From a checkpoint of a small masked image model.
Model: 8.44M parameters, 40-pixel images, arch mlp_mixer, norm rmsnorm, moe top_k, num experts 16, patch size [8, 8], width 192.
Training: muon at rate 0.0018, 15600 steps.
Data: 45211 training examples, 132.5 epochs.
Rows from expert 12 of block 5, named by matrix and row number. Rows with one number belong to one neuron. Each number is 128 + 24 x the weight over its row's rms, rounded and kept within 0 to 255. All counts start at 0. Numbers have three digits each. After the name is the row's rms in percent of the matrix's.
# up: expert up (model.blocks.5.mlp.up, 16x96x192), inputs 96-191
# down: expert down (model.blocks.5.mlp.down, 16x192x96, transposed), outputs 96-191
up.22 101:156162181135085086112126142121131172187078127136119130127149124163124141104149097127146134153123124119117092134110108128183165132134119109116124126146099106095086105149166109104142133138106143118120161174127128134092098136101088177111088155128126197138109163136123141128155147140174187109
down.22 097:110116093149160158073151145147101137129137130164144140153123091102122146127055126102092124136169131104118149144142126136124098144110117166163167111137145133150122156116124106149105085136131142128134132140155105118140148140081131153178134075137052108115165139111165111129081097066121111109
up.23 115:147122115072135095092137155131074133110153098152090131090086150115143083137131142123134122127122141135129079104141120119142123139103119111164129101123115147183112124117125120118132130120166105136101143139106115089157156129146065111144124161133120125110130117173143133132134127118135166100
down.23 118:139099150156166093142153119112129092153096145127108149127167115104164103133118128091159127110086144123125094128158130171158165106104157112145153103141112144173156112119136157086131121148141138165141153117161077102148143095092131138130175110116131107153170114128123132082162137156125112129
up.24 102:078087176101142135113124099128110140105145113150145128152123166138134136104181159159133145135166149116113105123147144147089111125162166154113119103127137111110145119136110163133138118127136113156082081115206102133119145125134123117135113130122110157110187117160147100130142163092131119155
down.24 106:170099160092167104126130110110159108162132112107112135093093129133110215164121128111126115136155107136115140136130161101096149155170137127102108153124134142137112100135130098050117162190105127124162123135131077130176133148104101111124133143146174112144121155147088140086141137126095151153
up.25 109:135130159137075135147132128129158124145207119112104135118111114116130107131075096138110146152084101121131126078116104099185098140137087165157091139104142115133160137110074111109102111188110112140124108155094154136153101095085113122085132161145129147114135129117118113145107146110146099106
down.25 107:102096134133162109114129139108134145120065129124155127121139139124135128155106149137145137133167149120106109122163136123099132143099173100105174125143106128163065078116139119130196127078124174152122116117085109170137161117097129089171115117135084096110127144137145109157144101147101155156
up.26 093:138131096176095122097102181117173132127162091158138123124117114151119156094105094108119132111164127122105111110109170138125106143170133121156147136139172157120090127144149087137109127118110147136111153116152182171139122152118113125102101133145102163146125138163112121111121122139155084142
down.26 103:091112126117136158075144138107116165157111142116149092091110113141162123133129127147145081168149094179123110166159124128145085099097088120114152140146100115135161144115087153145094125151157157122158142156136108104136140149106136119165112103092161091100171125115116120114140122095131102135
up.27 099:152108149130137206121171119092136090169107174125111134152146133130132127113135100152119131087096119165147151133118129101130132146166122119122127120093113122143127120123147079122117150115107109075110092135114127187093131137127171111110117111126133171148121137129135159134110163139098161110
down.27 101:140142076098148135113121113158183183102160088117106142098098099144106084116076138144117112188123135117152117162165129152150085069087128140159131149178154130128123169161128112162137124113149142137129104102114130110120124137124124118106148115127132108102115142135081132130137100135157091128
up.28 101:125179115136138110163149139131153144089147095125157121122140163129065146123147141153117154187137124132199121124178130145160159134078119136118143091143063124100127108110159121133127127126155147130136126119132172111130164124141163096088115103142146105127167125154141169137149134114112147152
down.28 103:135150131084107127128138128117114069128089151142114137112157081158143156135131100111114148171148149130133133124154110129098139149125133186111087113095123098109139147120096128137139136142112137117161160123158129158160098136127114147115156152135135116158147121122143114105123117126185080104
up.29 086:083097125122126109075134127106182173129140120146139122128116141109144141085196149118130153138120132088141129091123119133138119146108122141130071109094112102125175170170108144071098156115158168080090141156131132112154145163119171157152138129106147130120111143121133146116120162095095094157
down.29 088:199118151105097143151119144118097108106088103107141147166133107149129162138089123083093122080119109143104150113107160113135151145091111167108158154181111136093098076087121158119101136116119068138135097101129115136121090086115090116137146105134117105116149092191105106175119118151175109112
up.30 104:130139144136104143114126119147199140120131123124095102156083110116131131143133131118141113101108151117129140166111194093116112153120128106128095100127169118147116143128112094154106131096145124087113111131115115147113124147149119161142106128145121107099076113130147173099052114106129114103
down.30 106:128152086062124160164144122153112137159130134189130104116131097165100110137152141140104140157059117151122145145161114169124139096084139134146150157144139113137135077106138154102149105134125135142156124149150123146156168103114127138124131121113155096159134123152155100158171130123141143104
up.31 084:148101121116117137127123156139139133118140101147105150129138083135120158128139168102131112090127147140148151098153157122095124150128171161101099168125148097105102124092128100080123129135146112158099125106099121152141135136127058152077114166131082153160133124102149187130101116134117098105
down.31 084:127130167156106147118152095084138075115106129127139096101158087098124097139143160118101125140139111132110103109171127109133147120161076112158127153149130122141133107127123146137127142143110103127184125150157165113146121176128135140156153088166131095131110148154152147079150163141196104152
up.32 103:111127105119136168120122158106127116117125108136150143164085136110144110133136120169113139120107151088132089092130098147131119116096094114120119091106109128107117125132115134104160142149131131148139136055116139125130126099172117132108179101104107103116108104146129078098134120133090101130
down.32 103:108146146133106127204135110125089127120118118102144106126152179137157122131111164140166130122112111109127145146105135157134159171126102118138088166130167177137148156109138112169141135102130140117087101155109125137120152102111183098162125157133152122127178120104143102122115091079207145141
up.33 101:100137129148127166110130161146149092082130134118152137132146120114089128119151149122139140119128151128124113094104122098093120116181115117148094097138145134134132083139125111137145123148108112122135129140074109137140151126095154169087097111134105097159110109090116124147137126105099121174
down.33 092:139111143104127137175127111119143102117144123090091138169127123156089142135139127121166099148117141125152113157113099119130153096164108139146094072120150144169144104102108109154139167144157155109080135124160135103131104127160111136189164130129164138119111133121200135126113161107149130117
up.34 092:132106110133166112147151119110153115094094110128195137136158129131118155156091110163118128119164127171135154121145160150111165123134129125159098112155116150115139119108134155132120159153139131109091114115145103126074132118118092146151142127153146170115186175112071171129137096132149121094
down.34 091:104154083038129119146133096098119131156156157136127130116131108129142125136106118106189136151083121111153074105129131152125108141148126158101123115064076132114149111143145115105116111086114113095134096173141142116133110115152184114082149143104150103177113106138161108146109168136121137138
up.35 099:106108078112111151087175103082151075110146143135131103083161120144117119100153114132131126130145103179121169140161122102091196134144149114124100125129145157164133125118146098124089128181113119087106103157161147141084123168145098157127151116145105165131087119139146131155149165112106137131
down.35 091:144126155131163115127166134115139134099176087074071144151139098093124109166152072103120138157146178081108149148120131132127077111118133131088145148132146135149168140103170159146115112110150121110149085139167147074131116121144167130118145140105159136118133148130107124137134126163127104104
up.36 130:152135116146144086110079182137102134125136159151147096135126130131146102133127120137137095149142114114093081116109118143116126150155138114085126129135152079103130108136129212132160167129123106137128189121129152147140085120107129143107084129128118185151089138145123087108133107119172146127
down.36 120:166147107139120145148096144122146125146117105102149164137142144144098105109132131121155163133102136184131111121146106147101104142131082111154126104107103134082134154144158067141148112153107115119132082104117139124088109115132139077123146154118111151133165097113197065112104134145118135136
up.37 109:164106069148175108102105142125152119130145130168119152108142133159122141112151113137116133135128150152122117131088124139111167117177132117151088115134159173116116108112159117093103150174128127159136083144144132120100171127164144128160087158113121113137078176106134149122109177167185132117
down.37 100:084122111166096111151123126085161118093151108132124126133105130156170086155140096125106137119130112120123095120135120100154089145109117119109153075112114092139119163145095114183145145135144142116118141127122120133115107098111147175167148127129129108120167131140149116161119079065117094179
up.38 098:114128098156094087125155143105124136127158161127165116108162136141137161149146120155132150128115169122099123153109095113146122129163168118087092101077118147081145138148139144147110131131148100148060125125147139072111104138128134148184110159130124149152133127145121134151133156154142115195
down.38 103:172117110157145098115139142171124154126135091123144105123140119145097147131160119116105144128148111124159113129146142103114131116129072137122115137127117111130138144098139110095144134168106149132210121159095140167147069135145111114102138104092158153151108131128141088128105131129135129155
up.39 095:117118118162088134147106121100153125151113083130059119100144119131102085107142117141105150169140116119102113133122121109144149140115117117158145126140124131136132092153125139149063160120155130120132161136096123153090122101141121138082175107137148155123155143117085084087081094102101103099
down.39 090:117123127120171119146170100135126119161131166102160126117150131102112114106116097113140147112096150142128145112153126158144170095115118137101135172157170129095110163086140114138131145126106115134127114140135174109161125148132135114159119194073149123117104184141110116162166135147142139100
up.40 102:133163120130121118098109149152109107109095194167129122122082132123119133118181141120144130146141115154128176141106155107107113151158124145105091114123114119110125157098126162090093151110155135132112168149100128130131165124082191098126107140097095108104093123157117167119129102125110139179
down.40 099:128110087134107136152149120100106158117128108107125119142110126123118120147149071135100160152129086131099150132095090118158151114144105094120161098152118124183108114136146096136139124118119106109141148143129142137172071131135116134121114118111115132153160108091101112161159163144148134110
up.41 093:112117089108134124093169158126068127128132154126121138077141104117108089098134137131073128050144149149090121120116082105120130086119143119152123139115141116090124090129126100157145132139129149126143118159126115140134142109103131137096147126085134133085116144144135104172159097143136100124
down.41 090:113115132109129127158152098126137106148130120120117138122138174115123151156135125162217153137135146094136106148138137112137104195093097128130141127131107115162131127149177126084116103117115126128150166080071141118129131149124113121161127147161095135129143144102073113115117141124123137149
up.42 096:137129134122173138138157122133138162144162120142162134123113125148143129124136129140128127132132113157170076090114134090169088148096127132115102114097117117104100141122131153138108082113144119182151112123129155091163128082119089129103129167103126108167095147126154115112154081123126149152
down.42 094:107175074138060104123095137127120105093081109103121111145136133093106157116116112123103146111123143091100145142144108113096164123139155133124123146150104154126104082146104116124157132127107125090116141139098119154136110133117125093133144107145126135110158100149128147134139160132116089107
up.43 088:172159143137105176135128120132105092157158121142118138117074118134113118151119114153095157155132104118086128119111095123155119138118118135141169121133116112161088145116120116125115111142096139118127165152155148130138103109099149112154155149108121181139118120099142130092103064153076146136
down.43 082:142093085144102109141107109115038132093106109092098096158162110148112162097098109116143103158135157138113111123128084104130138136105107145089125156095144132116145131139150117141118112095137151139170091114139147198134125168123088114143118133157150137133151104079093108181136170123118105106
up.44 104:118117144118124172028149174123150168130148158160120119108122166112150151142166078130104130091149135149158153129154150075141122137103146141111112154133118147148141139114112149113111088141160142149122154137163123157107120171108155149140112110126137097098098121118106134151147121140174143178
down.44 107:120154110118155140153110133103145120137157157136098107138113134143147164078166096150099121131129135144066146163075145153079122124129128133104092114151167129151137151127162127098141153094147122137138115105061101139124142162175133212096119098117139174168102156113140178125138108128110105115
up.45 107:102108088140106104131119124130132143126144084195119152124116106153168123119127103116114144124109102107121141104136126082169143131134161149120141130130128139089112112093082160087135090117119095123138142161122127116122151139133082132182114132099135119129119132119115158172150106127129173136
down.45 100:119128114098121112091114134148151116150126171111137157151145168091145099136154129135150132146135159059104122119128113126091124124126117140129101101142102121141131098162136100105115115148138152130122140149107120133168114125116158110116135109160133119148121098172160113095099110189087067133
up.46 108:157163166133097102094108114135125108078133111092128135129115129136135099102120096119112136103106120114149149124113147162176107148149165113131152132138161163140150134152111134148142133150123080151131086099138158145108153139154160104094127150118133156131140116138154144146072127124160116141
down.46 106:062127125176129130129135107115112117151129141184065138097097159121113108137141170136151139119148121134159085154134153112117087112120113128119105142155117102117085137120169121092126122108123164129144097197163075122122164110109141130145133119132118099110106158124122098115149126101103146129
up.47 083:163107133142140140116136126147091160147079169109127135118116104084170161118150171123110136145137128068119187139153132122128111113159138154100135164131103133169134132142143141104143096126160124146131134158070148101111121124137085148170135123094134150125118142108113164147088090141120100161
down.47 088:124168114095136130128127101122166130123154126139113090108081172142127138141118129123161136150114129140166137127141125133121135078171108103148137135145113143125152105140123125136132110078147089104121071147140087151106143108123148146063143084151116087155122153148142150113141141142118130100
up.48 094:151113153136114139119133110159157124108098105126075104111095123121136091090156134109136149131114118091104173143096135143126094153136134132112067126102149089139095110093147115141094136090090160144124102113153154134118150149157147137112114151103139157162134150126139097151155168141156141105
down.48 087:119175118183116165151188113085134135141142109147073157099149138147131184133112130097117134107126143122147085125148135108151122110102123110109122150108116098119165159148143150100120110156157088096106129159121119142138115097097099145112118115188067163127089149151107165138138125152135149099
up.49 107:134119130202118110139091158119124125160129079102115124145150176112103100109170114133127115129122106147107123145142153123151135133147121148095156145109186127118154129141136142153135094131106119143094142107108078141093101118169083127118078130163139146159116120102154128094103102150131139130
down.49 094:100141144112158120138163103172125101158158128128150100160165100150153146109173171158107123120144144130093158092138119140090110160106143142142134169138089109086116108116146151154138119138135130126122133166130154109073141108145130152130146121121104130137155155141130149124150129105072120133
up.50 088:149093147115141090131133114125120151141131119112063125138094142085137155146134103140160093093178125110146177120127108150148107150097106134122144130121122165100152162136114132154136095129132127178176122126117116129144108127095107130137134146093162115178111052125184116114101120118103131117
down.50 096:112149105109096134141122128146138116110150144119120125131103131127122111110135142134124122159079167135140123100079154130127149109115162122135106139117132090144106100108115109122126152100082112113092118130114110143117150106163093095136135118150105148098169166146150167127132121091163148101
up.51 092:127126092136137161162058127125145116152097123113151103124110139127083129131098121109107135120139114132144150110161098078191157099134173121119113144154166113138142158159179104138102162107142130125140139127099119097105124127115172137119149134150131142090111113107111145104100106153107073110
down.51 094:110170166108112092091134115141119122101119140141122119119124095114105086086140111138190126127128121158155097108143156137094132086157081138162158138092114128122127135123093146109159110136105121120144118091122110161145124137139100110131101123115152119113150131173134130102190116101136142152
up.52 093:133114129140141111148147089125145112093160132099131151141082149101132118082192067091148114154138116116134136171155133083146122150119143121125160139114134105114114135079120125105150132182114129143123101073118135136118124133109109112149106143104148145144139172152134156153105099105113155091
down.52 094:118085091099093131127102178138117160141096105161157155115150106162127152150126108100117110116132140120110142085127125135139115081115129107106092128129138134144124107144139160181102116085116173103133147177147124112112174127113145117084109087170102107103095112108112124068135108141146127145
up.53 103:106098139135119174149109150159157139094148164121188105197166124151126124165120158117137141154121151114160115165105110089117116111141121121128116131114122111116112113116090114161143128157105147120100141132161122117154143119129149146120119147148124093104084125159166158130159111127114118140
down.53 102:098170141101168110150136067130129127149086104105135141155098152169119166100124157127142108119130105148126148156126150142151148168155067141161120061094136127118174110127099118118131120136133125115151153108121111180131108146102137108129102135102159127131173173101086115091124166094166120113
up.54 134:135125136151139087197096114119107118104115184142133103137118148117168136114116157100140118143128109135098102123122101158127140143150125121117141140102148167090116111111125160117106141114179151140134202148136148099170135134083124143113093122103105135146091127161144195110148121124122156118
down.54 135:148128102120122130102095183130047110140116156127143122115155132145137142124106120101139134157130133140114132150139103141110088124103110104183084103126134175142149183123118175123143140136118098138108084118134120112128099149163124121141108111139134093109128144153119126105167128071139111092
up.55 109:110106116113126150128107192162108129092136154171189104173105133124146132143124127088134124131130160128133115129093095174111112104111131099145107105153133132104182127154173117155139118132183112169159151117084111097125149096116100144126136113126154086137123128115146118128105145101090102118
down.55 105:177134137165140114143101122076103123133174135111171107093134122106135104150094123165163121107117172109131112139136093098125191156141114108131137091108112106152127164113115136090162125099134121141078131122117124140139135155150129114135146127099130097134129082143162111093114100089176123126
up.56 100:060124139131094163108109150124139144148117119156142136112122149083140105121132143122112151075122114091155122131126125132122150116117127149116165129151123125145178131120153129095137112086128155125098117134173167122140149149163148156126141174113149114143119079119133151109153114097118128090
down.56 105:143162120147135122138118108173103099135131163110137168099102121147155099136086149151141111138129137140110125112117156166128117148124084147105120138110134129110096143152133094174118123155120132158140127118146061139127180126103125108120100126155131133107150152143107087103097120141158117158
up.57 084:136137161105076122112127098145117120071130119178120083135097128104121104151165124159121130129159127107158169178157158109122106137141102099162109151174142126191146101113102141148085128125146150147137127169150117153098130078154131061089115113129118145102093112117108131125155112162158149159
down.57 087:107112133099158107107149125129120133138139116145104147123123118175164111112137102092157147133104131106084133131101106150141102121078147122152130110130104118148120140150101091098186144142143088107131132121170136124188129134153101175111115107099154114126107186125109132101103138120096119129
up.58 087:084100139118103125138163112150117100160096137106129134142152132124129135122135159167135148141115126106111160141119148118128121094151095148148143139142138159212125105111097143125155172123141139073105128118156132100158158086120172126102166160139151125114115114124111110164145125127136145144
down.58 091:146138107106163127104087114089119140098113126126125128090162134105112101152130118140197100118156108125131131090100116133119122138130129143106153132155136114065115141136138114111115144128111126136159086140129135141133081154131108126124122098093113143114134151141105163105112156152106124103
up.59 110:113164145114121127115106126099158117140105134150107083122118122134098136155150098137129100090154141123152099128123149093121103140117118122155134090116118103123130128136118147120169115165159137132121173171123111129126147140114135165163174106135121109078066105133201177108113128126144186121
down.59 108:120097143133116117166171130161145120159129126123121188141090145120128160104168151170101145133145131158100204143135119147128170102138110131159095142091119131119146104137144138119134148142126128131124112080164138112190130131171136164120130127141148151106141115122182093129143152112135074157
up.60 102:118151183136113135130119091124134118137108077157169152103162121106116134123168133134140173137107133109083105112157164110166156096118106132125137154116137140053117146124099188116124116084119110082095114138159126134096129108139097130195105145136087136121115121154140134131156149124176173094
down.60 092:129115127120106130116157126143154135181091145102141161131148123120108130109167111123147126138147090110126144101123180103074118149106147132125161129115140104122092112092128102114142170102140141126156086113118119114153135094109118168150165119135147111120085129114114148155120127133153145164
up.61 098:119102181187124157162154124156127126110128126111085136130156144132147125133116126134107142143105146135134147127129134105108118148126102125144134178097127125150107149113100146126151125102104155090187103119086176122153107150115112119119153152155143143138153136120129093127119128118178153107
down.61 105:145123070156161094116128125178113121148139107184142189136169106128132122114111132143150106131122101096104113092104133142145146119118114112133132119153130139104152093116181140094146109114078142122118116062134137136151134110122090141141119131115125164112121123100133125117083095142131156109
up.62 098:093100105157112143108072125156115131143144126154119127101160125142145113142132110105144109174143159145154124093141116095125117110124179143110093106159118117181138152130134100105154105135121121155130137154135110127109115081116109144092090128124110110141133136109102189092116071125112145082
down.62 099:178149104144134134147112132130181157177123153114118128139108080132158086145126180124107118153145138062076156099162088142114095104149118138161155117092149128096190121144153133153143148084161134105123122125118145102125138185084167112124111133099118134100162110099161165149131138136090131131
up.63 086:163175122140150125172116089134158127205088092113124136169104119123134111140090163102173086125143130153139108173141140129173113110175150149114127138137139134138092153128143152101094161103107130129120144127114137132126158114128154096090089113103136191122120160100096129138066091105126114118
down.63 087:116134116126073104095175138128097142073131143145106093108105118114096107102127142118140150168095109160141114108119131156112126145117104079131144115139097148095166106137128136137131122153171091128153127150097137118097122108122125111101114137157127136136099105116125118098178130133058124179
up.64 101:114107173116141113086094117150162127136111141117092142120070119104125094103111165135113112107159125117092137144109112120123115106107139100127126134145131158171141127094160117121133127148113145141134126104133121087137083155124121080160129123148118148150122134088140158128102147116095156183
down.64 102:139119133152090107170129163121101114135136123178117136119121126154147101138155147130118152140121115127125149139124102147122128105129089165134091128115128142119142119143106118163117138109118133094110114117157120151168164147153086131140124114083108131106129144115099107120132086145126099113
up.65 089:150142131146129138162135097146151159165114110113100169109148107139103122116111142112100119153117137119088118118101142096155097117103104126076138103114124070120092109162117133113164126098111107155112107119090140084127079138117142147074109140102137129148145149132129126111148134129103168118
down.65 089:156131083088139150110117138106144114122101124115168077165129131108118149136123110112170153087101120124151137109147135147123166124117130165150123113109120101078117122099085116143095144137131109095131134126159115141089132117101124123134119169133133128123087122116137109171091126134125115147
up.66 107:125153135128124095143119139120161123129149113131141123144107148089103111142121099121107128118129126155114156129165111140183139156132152178151138117138146101122168104084148106108156125200115155164105154146114135115089101155115150144104108101146127125114113144124149127122077141150133150113
down.66 099:165099149126092160111117128099080126110131122128086139109126119162162132186124129125104130168097139131142182134130100138102084110158075133112119103117127148125058128136095122144152139092138085108173118180107129109158169133133149147154142117087094138106169125118112136120126099123153104127
up.67 091:109124129159126131129084153141132164099127148100129140153115143115115129091151111089112099164114100144152164103091154157112137130178116155092136152116102130105125130130089144120092136158140100129124118128127094068148087113134157123110116152110113149112143101107099127110115146102067149098
down.67 089:150158128101130149131125110135095101133086111128167124127156104124099198122111110125156163142148125099105149126133122093161157120128136126132138134131116131127109144136173093150132126082097128109108153113122157137119138134143114180132132142145117144179118125092159109162156130165142135094
up.68 103:056115128160111100107092171128141116090140159135132143140113144085116180098142099157144127147128130136142103125141121122162126102139129163102115146095112139164151125159132104100190136168165110133119131088114171127158107119091130090147130144114124128129163135141136072122123111111127142125
down.68 099:149155161144108120097148109113133159110131138109098144111092092120124144158114172140077115132112100097148159128083153134129163133162109108119120102096116111098101143089106089168107118105126125127129109151131115136065102135148105168102121153118113154125131099104171165121132108148120150138
up.69 093:131153121127061128145134110102197148121118132102104082149103108138111155101144144128107131122109156172094127138138121109182121125091103112150173183145137105151145155135171144120119135089116120109111143129107154126140134134127149121132135147102140132131126106129151156099127122123107153092
down.69 096:104117161175173119099118123171125065109112109153140144143108126107104125135146113124114101132143077155120143164138129119117145093129161116157102124109141144114110136102114145151122179137121117124144112128146099157118086115120083166147123146128145138146064128121147106114168110141161104115
up.70 094:157128172104135156187109149158111152128125097156090161108176170130096103128112133138151172158132084120157106143108120109109143120174130090153141120175161147186138144117137115146125192132119167104077147140188108111143124099130156152120141130127101085107119115089131108118155062149124151102
down.70 090:164126100166100100102113101134132120127123132106119132147116134155126099102122129152128109122128191097092128082108133133160086125130159175139143148075113110100082121148085119104143108143143130111183112111116125194123153147145148115168097158148160167128132178116093113144131167111117118134
up.71 096:135149115163111115104121125157135155211133141121115185154142159144118131124128124136119150174098140144133139131160111118111142129108113124069156110128116111084157114122156115125143137114118142115110114126111139105096103160114152117168101099127101161159123115112135107112108210129155131128
down.71 097:173089111120156136136176170103157099103139099128116129133100114117144148128171125156137113104118112123150108122119138146138095155136099155127139126125121136149093187120105102118093110134131112148129154099147123118115145142130118122103145124149097125120139138143130135142104086204126095137
up.72 113:133159069098148118134150121139094151114113151152153124136138128132144105100114180123146133117129126165162169134127155139098103120168116105160128127130131089081103125106153140146066134132151142162108120145141155135105090102139133127144143130141118114108091114153118144099152137123152140104
down.72 105:140114103122152137135170132157102145167148130100143124166151144109123136151123099124127127147142133073128139121136118135118101132122123114149181102136096152158146152109101130133103146100131140109137136145075142145129153102140084102177156147077159117140161146122106131162098112125101117170
up.73 098:123111134127089129101079122093144146149141144131116097112114160120105083124126136130150107082124119096108132150138121124125124132152150136149222120119137121158148163153086125139132124141130118135131150130154089107103110128127140161143127109121117147161141117128086143117113167165118107120
down.73 098:122162114153162160105085108154139098106142089117114106115118127124113136114116143152144156126109129163097104143115142148144127091120127089104093146120130165113151146140193171099102136126109112124123117098110142102133132123127136100116100126131142135077104174088155112167110090079122103103
up.74 096:167070091151143118126106153131154105111133122183155128162142124140119147142147163156129123133100115102091125107144140141162163137127089132097158142144146126111120143110104155116102164076143117174150120107149129129122081104143093136092168117152127133133096117124145136092092076128142141172
down.74 100:083153120166075149129094144106108115145108120106149143128143180105145112127137150165155126097146083158136124118130149138082140132140138157100125169120140168063131145137104133114185128152140113140098119147130196108099126126103121121121107128126132112178157130141216103134155147093171157123
up.75 095:139170086144181110112138131138124123099116093148089105150124101130128102136161147138113144135125091120138140156139165149090132119149129094123124110114140133146135104168127162134170105141129122127165106096141160139116136105122104129134094135108191164178157127121149143167057114131171136128
down.75 096:113091176193116134061100125121153102135159109124083110128132144164103157129126159128139138099136139131161105140113115122116111117088128138111162167140125087180157135149156134146111114112109118162104143155153160090115143121187147141134088120151093149147070141114122166124140175105113152140
up.76 096:113109125148112093150157147087122141094129138147116098077146116132154113132110098140139126128114138167122113139170136148099123187120130115119139164122149141142126139077175100149087138154111167145094101106122067130155122137100104110157118090132131190125186099101101122129166144103091137109
down.76 096:104133109118117144116110133174061154167123100125132183134134122144136119151114155129118169132135154129128156167106139150171155137130117161127119142114096162166139095140106166084149120130128133123116164142122164088130157137141124126115139111134160154150126147123144118145112143121159124125
up.77 098:112120121129124145119154140162138117123117097153182139168112135139152161123138077131117156122123095134124128095151112111171114133090147083161159109151061127150138147144129097128085106128101162126128120155072137124120119108113119155133178136135124122105160109097109096140121108108125127168
down.77 094:147081095138129154114123140141106192094123153137117155126136133106112138159111113144134119147090158102130095145135109059133127094097120122153066136140124128115097155129111138123155147143161131113117065088151124150149129130109120119142100096070136114122093117119112151118179115104121112104
up.78 095:106107116132163179137061134103100161106128132107140094170159125122107121188121139115111153163153119155156190111156164158170148137152165158110138116119097133129111165132104142113133120136138138145132141142102111102144091095146112127102184166105099182101099120119112149116152143114118122121
down.78 096:139126135132079099110110119122103110153082102135172118112118131152139128098149151108114125127150142128150146142094137112108093164143103162115088144084159155118117108127168128165164114126091127125092148087176166153133142133115129143119165125149165173101179106156164154133117124150111131103
up.79 102:105098159100154129091055129157153122112124107122091089128157143090179120126143126119114127124106164129116089124137127107128134116126107144187144126119123158154104162136086122125090167138137139103139148126140142101107172129127116128168141186133164084073132114174124146117103124125162132096
down.79 101:132155135197110107159143097082144112161061145161123139119119119102108141107094144130142131130154110121139118130085174139151107100127155111161151136137155161109132116115174152161111130134125151146125107125171109138134100124130173099109124113137146152150163156120138131123167103097092165129
up.80 104:123116113131133136125138124135108145161144094166158128125108098131139170127086115125148176112115103163156113138147111144136159179137112145153116140156149118097094182114125074138146113107091182127187137145111128137117125131134094136112105155078142124140122094162132151134141133130168145137
down.80 104:170119093124129120079123182135146125135108134086122151145156165125130123172151129130132110149153134152143122117141146118134112091099135130122157108117121115187139086158147130141131106164156096156058141114148119124134110137143134119145137111163095133101151172074121130083140103126127093164
up.81 106:165133132103116108162124117124130108115148135107124115094149173125113125130148114147117122159148142144131131125143110144157144162098141132121208108097108127139148110103165095119132126144134121106152130150121129119124105139138155134173165057206136127145100133070140120120118117155069157120
down.81 103:107118081147134129156075130137105139200186141126103135133120135129147109114113111144111149107113089119093130097132132141100122073158123112130039147148125155116120143175118136124136134126118149115138110150135113126100114109115157105130134151094135121106153124120147138159118120144143090083
up.82 084:112125127165114110152120128138148159155120104170111132117165094144111103136105116145100130122127160136137183150128158105104117113125133131118136180173135106147136153115122109145155118135155124099128189141065101093156098132095101142120136133117103068098138143143127095141124096140136121114
down.82 085:155134146136115099078163110131131068091141124104125116094164165107122121099134141155138129127107088120090082141112122134116126128141091107162140105081127132140124103108152147108150110143126140138084135131129173160106173156118119103181091204132148148148138149122142133134131143166157143132
up.83 120:165111111096152154082110151111065132118116113113153113087144101104106130113138097155116151126137110142160100125134108122102120122086143142144124157140102111144131153117135063089195119182096096156148155069122126127124119125121106105146152127123124118110173127122102058119135172120142150134
down.83 116:126123150076115136141118144137076116152112139158112127137149098141112126145095182116135105126118130118127106135131139194098136128139119112137098070114106147123141138112135125153142144098088115139128144076138078143115117104134126068138077115096134121114175097150131120107125147137136130121
up.84 101:124145117092115124160091130138136124142154146132136092117139106129119095098137110125089114160150179076126036135144123133159155161109118135088140105089167134064126099113127170133125117134092123135120105155113104215139130180120143152125105071150118150084153115128150105114126152138161137140
down.84 097:134098139155116135106106108157151119148130133126138146126132113139152088159116109105090176154095067149109162136133112132160150096144142135130136146175170145098109161150090108160167187142121113119148136143117099128093140121109090103117119157158153139127113145104099095118142109162096128125
up.85 099:117148127155124097148081114123109143147114120084105127150180089139160102124121140102144127146099126153138155125154130127147136140169139157119117144138146104124158140110141139169115115152146149149113130159127152146138175149120153194109154136129080114121140139094129110097119125148208110132
down.85 104:080112141171116138134156142153195125144121156126090133111128172176144134120146137140114156102139129131116077114133111122132105114163159165138159146114109125102132129139152145145134117131111145120148131147155098125122112113154116082097084154177146102096112180122109161168135136136074147140
up.86 107:102150062127135106194062062119144122127140090177183095135111129128130075119135158122139112132159160101108117123105135128156120123130117113121132107142130148116089076139137146119085111130138126127119137131119118140123162094154105155083117097137110179120166164112109139162113105097116114133
down.86 100:134042140086151095140137138148117117139082143070146135143126117111135144118117099109124144089121079126132110118144119134133150133148108096106157097133105156139158143139091118146136140129164156125155122162123129111118124144103156088157120174115161124180113141125145126111125121148077157114
up.87 091:117141094124134106130170160142134096119172136152144105110132174117119134115166131118130130127119104154104133163152126127143126122148130113146121110131129122115133110112135135131106141083145132186127165130147114145096123075152126169184123127137142146150163162110141084106094108128117120156
down.87 109:091147171134151136132072157148122122125143125108115128154113161140122174130155119118148151124138105109126115106143113056130151107097152124137163150144120104132084133141118124095154176149166104108134114141123180148135101131177125116096145156135142110095090137164121107149146147133107138146
up.88 090:141162127141160104203105098132154111151111101118130103159153136127136120122159115099137125119132170140102088138094115135172174128136138144109114170124168134119111116142167151130099104114140131162141116112113117121116143147152127133070080128101093145102152166105170125125095138100108131137
down.88 095:133129121133103091128138134111145126110159137111130141162100091135118132110156146115128141136127094130122157129119107078101142138137126135170116116120118128130110147112132127140131133098099130080140140137129171166118107085154129127125171143160109107172105158103112184169167123152120146141
up.89 102:150132142099112141145111140105148137084157157115123097142124104109115081064117148110139137087077114126141177147090138144187078135138149138173115134160083146157135140145099096106131137104127112126141150113138123073080112081113154157120145106104148056123145136151127167160119147121116110121
down.89 096:113157114158095114143107108176138104124102131119152134114124137159124137147108097107161130137208117120092137100137160125098154100151128124141132119164170104130139097104144146160083134132120133102124150193123089164141178141134123141109106156122143140108095131143081090108120107110094135128